{"model": "image diffusion model", "train_examples": 101725, "weight_standardization": true, "attention": true, "lr": 0.002, "precondition_frequency": 20, "adamw_lr_other_params": 0.00074, "batch_size": 128, "weight_decay": 0.3}
Rows from block 6, named by matrix and row number. Each number is 500 + 50 x the weight over its row's rms, rounded and kept within 0 to 999. All counts start at 0. Numbers have three digits each. After the name is the row's rms in percent of the matrix's.
# convs0: first 3x3 conv (model.decb.0.0.convs.0.weight, 128x256x3x3, standardized in use), inputs 190-199, a 3x3 kernel for each
convs0.0 025:504506476530464513484499508510537486495390501503475489499490549552542735502497530498505470495506509500526500501504510500520468506515455522520502518531505500503528428514536515504504514475551501479511575498507526506492488510583491503525666511498476516499500498539461450517
convs0.1 091:496521468502499498522498502509391514494453439489516492502500508502506564493486502475352462499490551502507510501543546499500450495501491504524494480496509465463483476476476497496506514503485474500487507502493500507499459487511361166500471408433483511490526521505543501503
convs0.2 018:512497503497508500505496500500501499502500503500503499513501515500515500506500504502500500500501500500504500500500492502501501500501500501499500499503497499506502500500504498499500500500503500500501504500503500500500500500500501505500509500500500500500500500500499500500
convs0.3 024:499519498503450484521497499568514519511445500488620545496504528500477463497489521502500421523499504500484500556498516495496521549522491487477495441460476513506497512582508453546505497516514446505488490505513495503510470487497497468493559519510500457513408482580446423484
convs0.4 080:502500483493508517503515508523492524502488461501511503484506506485504498501498496503494498515499544498514500496486501483473505501497511501497498508502499499505502474486498494483500491483477502486501498487465500499494500488501463488495526489488503498497521496500536501504
convs0.5 055:502514501501507494528499478446499539528557473478513454501499489531497501517538477549491462571471304510501509502520487504558420499542476497535508445449491497502497521513502517639486517556525500496500545512493497493504476482508473550527434504505500479450501500441483531500
convs0.6 025:465495516511492515495500484560549491557501507607565505525537542515500518482506489336526534616513499504470458378345464516482499611623486475488495500516497520481523472443522475490493526545520486487505472501513499566627567469481456476501403501508479489503611501429501558519
convs0.7 044:493559521502457496478478485546483508514528484499515522493631523507517500499496523496528516508489498515523512487425461485618496512533595544545514500486512486490495502483476496488501493507502499504500520476510576501512500537515498548499485510481515500508483487478500519486
convs0.8 035:556512503511529535485479505490548545505506478569504499505500487496489529481520426483521521593770499486468459485503486598511479553471508491484492568507528530663486494522496516506429524538485476527500534509481508493525488490497479473515473694523483493549515500496467446500
convs0.9 065:502495511492504500501611505507523506530687516507999471500498500484320505499426516490490492494454490447567496473496496471497463497473467483522538504515514516498530481497502503499494513495488513522500498512542460513516484478480501501492485522492504509502506500505541494500
convs0.10 062:500496500485489498505499530482526383484518565505534502519467510457499424478613534502507324498513448534477497439521525499481525473512484502562528510502503495565511472510527501499527519482465486512494499514500505504481504474472499519529503572545490511507499484492498545492
convs0.11 056:498510507469497513535472483502418492482428498451522501512496501487400500496500469506523471505891497481610549496498506489571498527512444532500506521495464512485511506546544520500510513502500512501512501504523479507489499384489500280466505479480485519503489513504474500499
convs0.12 025:516501501538505503548483499472506490536472486510474479501486613518516491505478527499558544488489500542492569482554511509527520456524502607487503501490525483506532500428471469438491466455413517497534484517651458501488479485529494468587556485498428506503487526516509498490
convs0.13 022:510475521520515485500503531560493493456502521488489532485491499482611512467500481531499502533474525498500529490469485518538503509523502505504495519494505483510465488534508499528534495466491506498497522508427504535506492481495490515510510543500495478498518518481495502500
convs0.14 033:497480503512495459499489501522479506529505493479488542496483519483468494472493516506519500521552543502520527473514493491502496477505490483500471542500434566464491511485498534474500506505517521501489487497495501480477503494511502480474536500491506494500497435500501500507
convs0.15 059:471496500496486504495499491496491497502507500497491499506499498486450498510525509500490502495508508525514529523510512537486489512500496526517477502525503530521488477498521494501468504490490497500500473499496497501501500510521486505507521480501502510517500500506508494495
convs0.16 147:544499452476541540526514659511531508484488471500513500581503416504497525381507604492501507503463497501479485502488516512501491508503490512495467466513489423494497510507470511514505490503501507512447486505502475498505536500499514505473494499515487511500501515481507499490
convs0.17 148:487498492513500503508501491499508495500500476503488509494505503501524487499500496498509500514499504500498485476494499498505500529511513500508489494494492499494502499510498489498484491507499501519533495500498519506499500509495472497498491470487500505499480476493504499504
convs0.18 129:463503505519516459500499512501499481499498504499486496446483499503518498504510505499505506497500514508503504518502506501488506500500488506513501499486480506520499511509524494521494507502507513499511507486512499475501499499509500490498494495457503508473501542531472541447
convs0.19 101:502500497501497500508503505508493469488517510486458496498500518502499496503510493498516570492498494527525484500502478545504502483497500500521499487498498494496500499504491490503479519527491491494496497511496504496474481526500497510523491513513517491519478486506501499500
convs0.20 106:501503497500501500502501500499536500563583543511533508500507501499498498497499506502501500501521553499501500495493491501512474501500498500507505499497475473497484502498507483500508501503498500497499492500499492498490493498505500517513478537530500503503500499500500500497
convs0.21 187:498493500503496501503499500508504494496500493502489485499495498492501510488489495496495499499497542518513538500504490501498496498495497497533502503525499501514498503509499501496497509499512492500495507500516500501499517534510502500502511496460491497500507503509499500498
convs0.22 030:399453598522456587406448546521511460504454562411468530512447515504438530458471620531497494741343070484467518491518514496490492456507530501521590562487499575530496531520401500492462485501515483467501657391487465448495464511719518431443514441171455496434507518522486462510
convs0.23 227:499506506499505507500507501493499499483505501497491511500505499500499502496501509502500500499511500488499493502499501502498498500501500499506503503494500500504501496504506499500500498501506497501502500506499500499494483498499497496499508498497501500500501500498497500499
convs0.24 092:515507497502577464507564485503499471506538555501483500507518498492515533499424518500501502393516532496504530518496495499506494501405505530458508471493502433496516497503493510500531506445498503504512499512504494494500583511477488598576494492499487511600608485492520472537
convs0.25 025:504501470507539522497505501500506504296463444499468494505498516500462501466498484503502491241804506456532500473517508394388462485487510468507500400510494384417471515488458487518497495511506503507493500488500497507504546534506488640504489573515479548499498506509500477518
convs0.26 105:545501502507374500499484541501501513495501523519531493506470497504500433495491410500508533497495502500494451497508506500480498527459512500513496518496507500455508454501508497539503479481512501498502507502492507508535524499449559465493502402497486501508485503503477501502
convs0.27 043:417560504461508499619488494481604504516469508464510501488496502493489487503512671558497504507503498495519502479501528505518504501530518497517500533499466485462511499518478528513513542500504501499481505466430514517559501492501504347497543459529460495494486533507484503499
convs0.28 123:499510499515509500497499504500504508492478506492479502496502501491500512499498502509500499500501500484491534515498509503496489516491498492489494463510500480488448499499494515501500494495498497518509499501500504500532529509497498517502487503500485505501501490500504496493
convs0.29 195:497504502499500498500501500472525507481520499465506504500503499496500500502499500500463492500495510502510505509500503506499503500505501505503501502490491516508494500490499498490500500495483511501503498501517488494496489500494481479488501510500507494492499493498501498511
convs0.30 057:498499528474477495497545504496477508442500456439477559477543489505503475458496556490525510484501540549543501508496553531498508502501512500518505498519497496492496510501500529499501483512516489513512514515466501508501561526522534501501500471503498498465500461485503513500
convs0.31 148:567502484510508533500495493512499497512463489488494500551500484503508505503505549502493490500498496521484486501553512498541515473502546512500509515497512517493496494504497493485501495494513507500502502501490499503506500500502497495499501474498499493493501486472527504478
convs0.32 078:502494500488506500481462482472470453492539444495484489505495515498469507501496516494499494463437489499490482502496521519483512493498492495494501504477490465509489510523506495516498502501497509500494508485522499501513505497511501497500494432471493499514523492500496497496
convs0.33 030:500499513450480501497501496474482497608504448525501495505485446517497499498507522428498520464483500439456496474490477456551499494493476500497514501491474480502501504500506504468468506496503505469508500533494492518502501503493518514499491498494501460385495496510500497489
convs0.34 157:499500500500497496498519500494476493499506501510496485499518497500516500508496502500506506498512504503484497497473495495497502496503500506514513506541512497510484482494501504492497495494494496501501495502515505502503495501500501503504519500499492501502498501498500499499
convs0.35 032:520577453428534499493500481470497562479395486510512564410536509516508476431404468498560359498500432499422353479505509490499607494506590503528499504544507520513522464566409486568533525560515480519500500506490591609498647517568390469479474538498503500460616526556585476498
convs0.36 016:499501500489510492503495500495511497519476522489512491507495513495503486500483501476500480495451505492501498500500497500490481495501494497500494503489500498504498491500500502500499497500500500500498501496501500501500501495500502511500501504500497504498502502506497500495
convs0.37 053:497492487504469472498497496489464490498498463460495474498499527498563562489509515515503486501516499511491459569502509558495524486503504496469487522500481481472425501489503509502487499511487505486474534502527501507509506436501518521494522507489496514496499504503503503502
convs0.38 135:500509504501535502503501503486502501478538469500483493497499500498498526512487490505482491499354501512506497505498500504489498499500503509477502511503487485499499499501507499506494483504496509497486505504507508499488498471499495469504493502500495498500495504512483501499
convs0.39 052:502498448504498449494552615485517501501480464581509517501489433464498450486516532509497495533498428447393391493512511487481506497657516486465500508502482523520498501499496494500477501572524466507494522476450504501503520497512478497700448493508499524470516461438506508501
convs0.40 019:488499535521544518497502500543485493481500495464493480486504510497495472463500478498504512479500492468442538460498500498488468492496500471528576487506506494439513518521487518519503479502501499498499472542580505493507500468490501501512505480510496499497512493489500500505
convs0.41 046:596504500502483500502489502499526495452548505522500498498489503503516508509535501475485500513489500484509503511479499563497495554499504498496475501493503519491501466504506480500484508512496539499499497481523509498499496514499495507453519504504501520504515497499461501505
convs0.42 024:522519525503448497487505535508627514503529554542580510422336449497483477541499502408450503469443581368339453507464481501515472465544521530502464477376473501409471528483468502460495547534491457505638504511515572504482425504504500503536519564655460480506480523592495495579
convs0.43 056:503459526482512493511554478450474497483279391502496494480500494494504493486504438526461505520463556502423507486469486487502500507498457469474467511497524488425487498513527505533517548500455491502462455480549505478578520491456494556482497507497496500510501499485473453524
convs0.44 057:500504499514509491490513508500492498490478502500494502501503476499498552492449487502490492500513498505492496499501470510526497500501514487484501505491490506507478514495476500516495504512506498505503498503523484495500491471437502521510461511514478509500496481498471484499
convs0.45 077:497505500559527499505483501489500514603497498500513496537499500506510534552507506536493503497491494501529500502511494500537488500493489500474478505497485510497529516496512518486507513500521527499479493514516471486494496480498488489498583502497496501502500513533502513499
convs0.46 006:519461463473578550482469474457483530393580650456531556453498498495488524504500509570448577533386543618504534427526447476479533589517525481496535418458479410461439516477366479557357494548477504491522614498484503464514500577571398512500503319586446480419506623500501541520
convs0.47 117:505502499500498513507499500505487509527564499475468495499495499501494521502435500500518490486511486502493503529498504499497499497576527502505478470500470491503499510498524500495505499499495488500496546505497520502506504498484506482498478519489498501497517506501469501501
convs0.48 014:491497487547552487464409548495506558520632573578481449500497481484489517505523456500332450450095360473480416492499657546516500495492511473249484454356500630487544482448486499521487495424502511438503484466596614485532342458299492329247501325599510620478512487592504502467
convs0.49 104:491481488489511496500507500495506487516590478491483515499498500499500500499524499496510508498457516495501518497511515506511514506500475499503502501494498534522495494506500511500503527508500493459485499503493500500495487488502504489502510517511494500501503515504503499509
convs0.50 137:500500497499500500521504510503513495440500528521491499501505530496471483499497506500507505516502507503493504500502500502514502490500502504503506528501502496499496487491515501491499506500487499500501492498501517499500490502506499494500506500496499503498496501498512500497
convs0.51 116:481501502500501499461496500516494494495502500488418493490497511497506503496494507513502488500501484502501510501517494486519509486508509501494494504499511507496503479501498515506506500503493500502494523510485488485500488481461492477492471456509501505502499527488523495474
convs0.52 159:501499500498503500520508492498504494502509506498495500503500498504511500500501500500502501500500501506502501499499507496502501506513483499499505503500500505501497498501498499498501502499499498495501499497498498488488500503501498499499503511498499492500494498499503500498
convs0.53 099:508502501495507502505501499505519492538513499516493501501504501508502508500501502501483467494499497500506518486502492496524501506541503500493501477462471507505478500500504488496492520502496511482529505478497488501500500524513494499488515505490523515502508508523498497503
convs0.54 073:527499498501502527497505473490513501498518510507508502505475502573482515506503485455503495500501521482538497501483489529484488501506471503499498512486476517500495494495503493500511482483505493505487498516501499519430438450502498481506481510495552505502520486495509493506
convs0.55 039:517464486510547500517532492500485503516504492515489494494462509529501506509576530512497503509376497499482502508512477496524507511513507474500467516461486518477508488572498484502527500481497518498482492445487503471501498497482462453506495476501502500498512497474495495502
convs0.56 123:497495493500474502498466491470440479591498472499524456502499514500503547497491497500507521528493426487508503513512504494492515538519490497504508492507513547493500506501497495486480509501491500507501476484500485519496440501524485480492595534492489500506498503504499491499
convs0.57 152:497501500515498495489502489503490499482517517494501492496481499500511528500503473501497500495493499492485463497500473508507485499499515510487512499507501503502500489498500499505506502501479494486494502500499483502502499496503470515504464503502475498503494500510488530502
convs0.58 068:496499518500507492492510560507504497435442511505462502500507482502499555496469505501469521504497504490520499531515501542517469500502468499500485562581523500504543503477500504482468488474490499508502489540507500475525510496569516499497512438441540502502532504495474479500
convs0.59 062:487493500553501505506500499500478482506529523459480471501502487500507503483466497506546530502498481505495490510523512515504501487489483516505513534467504522528505526497503486486502507479473513479453492502509499489430498504537484464517546498506510500497505506504507500499
convs0.60 048:499489496524469499393461483515477474475433435500509484504478509515672612415497406517467562547456484502507500429506495503527481513498510492496500527501504470506490505511507495507553496496503491355505526511473503503466515511505400404503422375495512503466541496498525501493
convs0.61 146:493501507500510501499504501482499498508480500498495486501481500481496501501508507498500503500486464498500499504503502499504501501509489498496500493489496495501475489498511498497500500495502499495499486497506496501507501502508498488506491495506511494501501495500500500511
convs0.62 200:498499500502502502499503496515500497496494487496508492517500501507496505498498499498500500500501483500498498500499505501491511494505503504510494503504510510504490500517500499504500497498501496496498499501493496497493511501501500500500502497494503501500501506514493513499
convs0.63 206:500497500501501502500499498500488504504498502493454500501502504500501506501513502501481505498497517498500494506482503504499478500507501507497500502501508498518507503499500499498499499501499500506504500500502500479500500501503501488500501497500500507501505500501498500502
convs0.64 036:499509479455605449505500484502489487527500418501440497500468470502584515489509493668526514561498522638455489508509499483649438365498495465497526558444490493500517509543505501566498504586516492636451505509516517498526493459518482524477501631498500517481507543474510496501
convs0.65 193:503484500547501498504504481507504499492498498478499512498499503502507520507502480492492493517499500480500498497490547489487503498499501499492512503507497501503499500504493497491501483490503501499514500502517488500499521519477499500464526490507502493499543493505499489502
convs0.66 011:453512459464548499497508449481487416538429324498466468518578524462571516496506494515474593508271480490415533503494422500632481494494469566499561505538501548514592501486451567505435506497398501462449513507480543521520543407469472322514540477544529496503523491536482456474
convs0.67 058:497487494505509432518527490493593523534540410533544497463576496502499508515476516530501510499273480479470500482512510461498498469498512508512511542512554499501500512515480502501515512505531492532505496494505507565518528522494500551492520502498520465513486462517464500496
convs0.68 114:476481500483499490500507498501460488466222432474486482501500507501527506514507499511501500505470479500501500494514515500506489530539515498501497496500535507511500507507501516510507507506518501483513479498494501502509498521521501499499500500500498501520494500500500501510
convs0.69 149:503495502512519501509498536498522542482497491500497527504525502506504501501544493499490509487459498513501494512463502505497499496501504503496500494500500512522492500512502501501501502502539500489503485497497475487516496498500500476491494501499500520502490496500498505501
convs0.70 125:503501481505524498500499493505509496500483503500487491499476505500498552499502487506503499500466493501486501535493489506498515504505548499500499488543502499505493495492493492512500497528500496497506517566495498499496521502498498488500497478507505498496497501533496431486
convs0.71 066:530506499434500531497505500501542503506000502422551515490506496521508495497497513477502498474510371500510507515501518497570505507593486500505502492536504476498498498505494499462505527536518507501499500505493500502473498500498505515492494520502503504494498521547508508493
convs0.72 206:499478500497502510498496486503505515515492495499515499497500507506536500486502496499505497485481495503500509482506500500517501499499494501501502499495482506491518488500506501498500503534500499500507500500509503503497502497506497497503492499499495494511495507506493500518
convs0.73 321:502500497502500499500499499500498505501473498505508495501500501499535502500512509500501500500496488500489501501509506498501501504500499500500500501521493500495506500500501500500499503503499503500498506502499504500497501501499501502499478484500499500499501503500490499500
convs0.74 028:490473471597511543529503505512588495656605312497578503508508506504500512533503572500534502502419528498441655495506435489471482452512539511513504493499527496528545445431314470545526533517443479429533484523518469513505425397467474460589467194477517455557537473503500491481
convs0.75 026:503487548534597646372510488626479507471527608520522470500454179599500511531474521546574526534524437479518416385504536438397493532377670569559534568502526506493464483507476496533620519493500447539497558569464561612535558478406598494549364453499458497428704532455498429500
convs0.76 117:500500514524505463501495496494507505516507543526504492497502508498544521503531519505505498501478503494499472499490500510496500509482482501496489500499504502447503491500509506535500514505502499491507500498501499498496509612496516614588498210511500495499500491498496500491
convs0.77 073:503440581509493506477472500502446501502550485503503494501497500284467462519608506499511462503389453512504507498491497502502478569492499531497493489535505492541513506500480522474504510500503497498486443504507463511497502498491520540496502502513485518453491492426503501511
convs0.78 076:501501430500512499489498504505508520469505516491497506500497501496513502497489502498479509485488502503489500491501498507507517500500507502519511509503513482505520496495496489500495497524488497502508511501504496501552503500500503503499501488501502492502504498512495567500
convs0.79 058:494496448435484493498494501507494484499541461499504492503528494507504498504498485500500506499495501500535526499493502524499501495437475516506534496515504546597500498495495496488493484467462451517529495508555482468499506507474504492490505438492486493506498552502461499507
convs0.80 013:496542545518502438501537482478489480499465304475473478535553524479507548495495620493581670482698695480502522471495395477526494477442510493513501500615505518496496451506570535513462567506494497502499396474486498502509479487489534501479563761581513512494416430398488501488
convs0.81 103:494500498520513507502503485503507501500502506517479500504498487526516507499500505503499504500500509513498502500493497502479486502506491496488482497521505502498512499491496502496503503499500500500500505500477515502483499507506508493498506493497494494494525498494517504493
convs0.82 120:487500492511513507499500489495504504499500507484500510504500489499512506495498479502501508503499498520515491501497493495494497501505498503490500500499494483500499499490502500496500500498502506500504492527514509502500491496504495504512498505500504499498506510502500503495
convs0.83 027:509496500489487495502495474470496469778498483504487500502499473496496489500503505500502500503612530505525520515537470501507523500489464466564526465492507498500521539515597489501500500502487539525522501503520504495507504496496501489476498504502496512478503521503503488508
convs0.84 060:505541492502518498498517501462515500488498353491384435521515498500498499498563501506709476567524534509488563519501596478373496527551506499327495498426499495553496500506528457527511455476492495497500506523501502502507500455460523511502500834543495500510507507530498490497
convs0.85 118:496493500500492500511501503501501503552504496500511493496509499496493498502499504503500509499506500498501502500499501508517507499501502501500492510492500500490493503501497500506490503513501499500495499498523500498495500497489481500505506501500507492499502500498494496494
convs0.86 098:506500502511499490503498518498503506504497487515501499501491498511510503521498534496500501492508493499505503493503504504506502516500501498495500488501500497492499500498505486497512506511506504494499501502523501499500515502502506508485506501500497494494507499507503498511
convs0.87 071:503522500501558498500513504478468502460532521489513498505496495516500495496476494480505497493517485498486456506489497503489478494495491500505492497507490495493470477472494488495526514499497499502496500504506508521486499447497467482492498524519518536517497505514500474481
convs0.88 190:501500498498506505501491495497502502499499502489501501505504499500502502500501501498497500501500506498499509495499499493494487511500504500491502498488501500506501507489501490497504507500495502483509500492502512499503503498500500500512504507505499500501496500495495499500
convs0.89 157:530509495507501498498502500509514501528613488554503516504528498505505500495500508496494505500430497500496486501506500504499500497495500495479512490481521499501520501486500514501503507508510510504507499488495501505507471491449494497504499501512503497510496448499485482504
convs0.90 019:594477459474354537499494586467414499474493493490492465495492814499457489482509526497462562495568486551559523555394548517457500496498445522515506503533549601535482524518497499442506512482511592637481469471495495483473466485501492529480507471457612512532535511525489506507
convs0.91 080:494496497500495505498484498492507490501494502500494500501500468499505498488488498511503505502502500501502496483502501501531500503503505501496501500511504500496510506487498496487493507505505512502480498495497500500496489481502482504507503501499501519510477529493446497499
convs0.92 039:512498498506506502506500489491511466523528486496498513478477509462439486500505512520498476494548485507501500506500533515508516527506510519522461500528529487482512490500548484505519507503505503475500402528489489517491474499500503539496496498482500505502447466435523502511
convs0.93 039:515528461482442502512502500530501552485291612529548508490514492508598495498501485455479500499425424497497480498481442455501492470497493501507583507549556502564469474545470468600471486460473497551499483471488491534510505511506562550519502494578500467499506471504496493496
convs0.94 020:482490485514528539496518504523519491465527411525446505529513501473538397501508509499501501503504510522518506462387481485359502414442520594482510474453503490497500485499520485464479484500546510518496481354540524545569532522478494500510427491484485522447483544467500504563
convs0.95 105:503523500513499506498496500502476516500575467495515490495555480501506501503466503505505499489460490501479478502502476511576503507542475513510497516475486525479491509503499516500520499497521494492518497501502507506586499529496499532472515507419501497490474493505496499517
convs0.96 038:500492529505508501495562510499287480504500600479395479507502488500450525503381496498509520498576491538503494501567489602701542492508494510513499545519503511505468498476502577545487493504485494523504500500523482504497506400455457392388427515442486570484514509533502500490
convs0.97 045:502510501470399458499490479503490494312314495496482509497561490500501471507483535523539393472499498437499501503556454508505500515510492503504597535555520513490549514487499542468507500475526542511473412397495504503527500488530509519366480576484493662492425553466492501438
convs0.98 023:501468554461392524541484514446526496544350501532508507597507531507511490492515483548501492498895477431582500528584529526496408446498461498450624525446553500412513482460482493475534490515522552480530560352498513470499529354498426311481556641490408603500420552499510509440
convs0.99 054:504497468497514499504500498498513491503498474463484496503500517537504498467499498486481449526500483486459442514490498516500497429473481482515501502480495537509496515538496503503502491501499496546509499501505512464503506502495494504540499574526487500496501513500489488501
convs0.100 213:500505498511502499500500501511499495502494502500498501500490502501479501526500501501505506499501501498501502501500502503507501500504497490499499492499506504498488502493494499499499502494499497510508493504502502500501501499499499499503502502500502498502500497501502499501
convs0.101 028:447505482487559520439625454471424500491430404480644499496569454462586485488565485491522468495550524499556506509492500466454532504527545499496546492495503492527494520504542449515539492562524562478491515539479478485500551499504529513499462711622524493497567498488555492520
convs0.102 176:498493502503493501501517510504503479496472514505488505498504512506505499504500499500500518522542518521505500502501516508512490494501503505498501505498498502514501504509503493501501499483499500505501502504506500503496498503503507499497506523507513502500493498499502491492
convs0.103 024:502509522500506482446515500398306452066497362505504514604606562500557500600528592508508611518650493493554532447502490493500490503513485381496498490523518490501505445491520489464501456494510620505492500541486458496494507566510490586510495517494502489507505495503549497500
convs0.104 129:500498500499502509499500497500499500499486504502506513493498492494482502503505501501497501500500502496490501498503514496508499492496504501481496504492491500499505514511499509498499502500499500496505500503501506499500500498483512500497502494508522499489505500498505500502
convs0.105 058:500494485503433488523500504496514535556750570529566527500478489552514461496498478505534476540502502501498448511470482557591481502519501488427463494420397496501516530482525509490532502501473491495510480490497516518546493499475479263373611864622510542472412474501500512531
convs0.106 068:547519490475496528503513500478472536579521501504419499494496517496512487500501516514500489401500506498523552546500508499511530499521500492459502501597495499492534491526608532509522503513500523513508518498508526507511500487578512609483501485512507528482502501506528542461
convs0.107 095:494500487498531500498494500483507503483499510505508462532501497503499494493489477517489504505567585506511502496520505496502501510518503499502500504504505502503500498496477464498476497504498494500499491488495500505489500473501519505493501502499501514498500500500500526501
convs0.108 024:449533461490778515423516492670733563828727653560602545486484425410502517478499510494585534516771655495526600558491578488313524551456504558459505505426380485482506481508506435485477499455500424500556471506529476361393552455502516527522465561525478479473493512487486464497
convs0.109 050:494487522503538496484506512500498474520539509502496506500513468506578510554486490482500496509539503497504499536458508505507498555502497491495478496508502497517500500488489517525497502493499500538514473512566484500498499505482501515484454486500496523484498499505513497512
convs0.110 044:514439503505508530490482506414511495489414352503372476516498473415443511507568503504464485497596716473502499560477492501474483535499520505521502468494501447529512507523500495503494501490498497551505497584498426601441498530543546506529496749523520499511520555502495511517
convs0.111 033:426496505559522484536525409572661479781999510482465499593498526411489536515557518474505491518558494491499480499534506536498502538572491508501496525500524504503561505461510473429419454480494499519469491504490495427493448467491506466483481479491505464485488490454502498493
convs0.112 032:506498509474523502503566459553508488541514510494497503503500504506500523521514502511501497479500501517422519522497514519500511474485486537520507509503479502520554503453460474496470497502509492472492494506504486500482356445503493488499494482501503497488498526499499427493
convs0.113 034:529513528535473500503491512496439546465505598526630524505446491519484496505506459563571501542439431499468476519502494486521468481494501491479499518354425574589458468488507419554510471517443574511526550464514499470509521499500501230528518507491500423491503440554489496515
convs0.114 069:521499501502517504494500502481490505551515498489509495517506500517536507503497496506458479504501497486499485496503497495500499536502505508499500501506480491479435508517512508500502478501506490499500502523505529509497500506493484489505500494502489493503501500500491486500
convs0.115 146:513500501510504500500500500490498508498500497503500512495502495495498499492515504507502500489500496486500493500500500483501499497502501502499495498508513497505491501498501499492501486494501505506500502508497501500521500500500498507501475501500498489493499500492496505500
convs0.116 062:503500497500544500496487500484485507568658561495495503489492498499482479466460482495529520457505522460500459487454499487461494498501486470477439489495448504521500495512522489464505464500500520499526504533516498499510445491504498481512517470473500500504515491481498487497
convs0.117 085:508498502509508511513508530494525531502515493521515511505510498507498498499500490525500499514502497514526521496488502489496521485500509493491460506502487541506503496509518496502469510508497497505501494490504501495502500515497487480500477497507492510504501512503487517514
convs0.118 114:513500496502509506500499496491585564507530629496494499505501500502505502512509505510470503489501514519500485484549500487508510502528501500495479503503510497511500497507480503488503501459501524502494495501492499510510484486500479500481522545500491499498497499501501501500
convs0.119 057:500511512498489499510497504516483500501511520513500514463501551508483514504493517526487500509434483500508511500524500540507519501483563487506505501472515518498499486496460500500499486474481503491495502495479508513516467489499483500504505506522508480492493481487504490510
convs0.120 055:487592460501515523488500477525500487515522479500446499506544529499491481514494500453498481500510460543858496495503461436552500454806505521501501506520502528498505489523501500500473470492540503511481496496507500518501513512507486500498509491496500513535494485496485499499
convs0.121 065:537508491502501500500502514500494504495503503490498503509504500491481481499489479512503494494462493497481500491510502499505501505503485481500537508480516498506519481500498491502508506499501511502476500492498495493509472500500455470506498489502501500500499453516497469500
convs0.122 083:500505499497499502501500502501202503570518502520504483505500491502503447497491498475510495493504523525510504507471506503500502503486483485501501497500506500489495504511494508494510496499501497526501490510493502502516502500505504488499500509497489504497456501477493498497
convs0.123 136:499498496502499503494501494499503482481497495497485516502500495498498497498500505499499520513481504500501502504510499501495484511497512498494480497488494499500507488500508482509498500509493500503506503481501497495490506507495498482492499488502499496500508502498479501500
convs0.124 040:491471500499478478498517511520503490501495493497521498517503501533501536494519540493500502500501526492502498507495500501479497501502492499491506498454505499532467502490493495511503534500503490499489497510501501499486522497483493497487507510525501483515495498496443477483
convs0.125 082:501494519497500476506502491503542519501472550529477379501501499498503501501503534499473504501478502469500504430501490500512502509520521505499481479493486506504500503495531490498504500499487514496506500499503503500497499498497499475484511502501504501504496511493506506494
convs0.126 044:498503498513502495471500513505502500500459511489492506504508495501510502501541527507516516500499571529509506503453483495475507511480495504483475485503522505505502451492524507499475506512483525485512481479504500498522491507502492502531577513613507535501498485470480532516
convs0.127 104:500503496501510505500502502501537488475510511500504483508494510496482510498500500499462506532507525535473499483498475493524510501522502499498491503501490524505500495516501498503473500517513502491488501499496504489486489496499500490503500504505501491501479478500494472502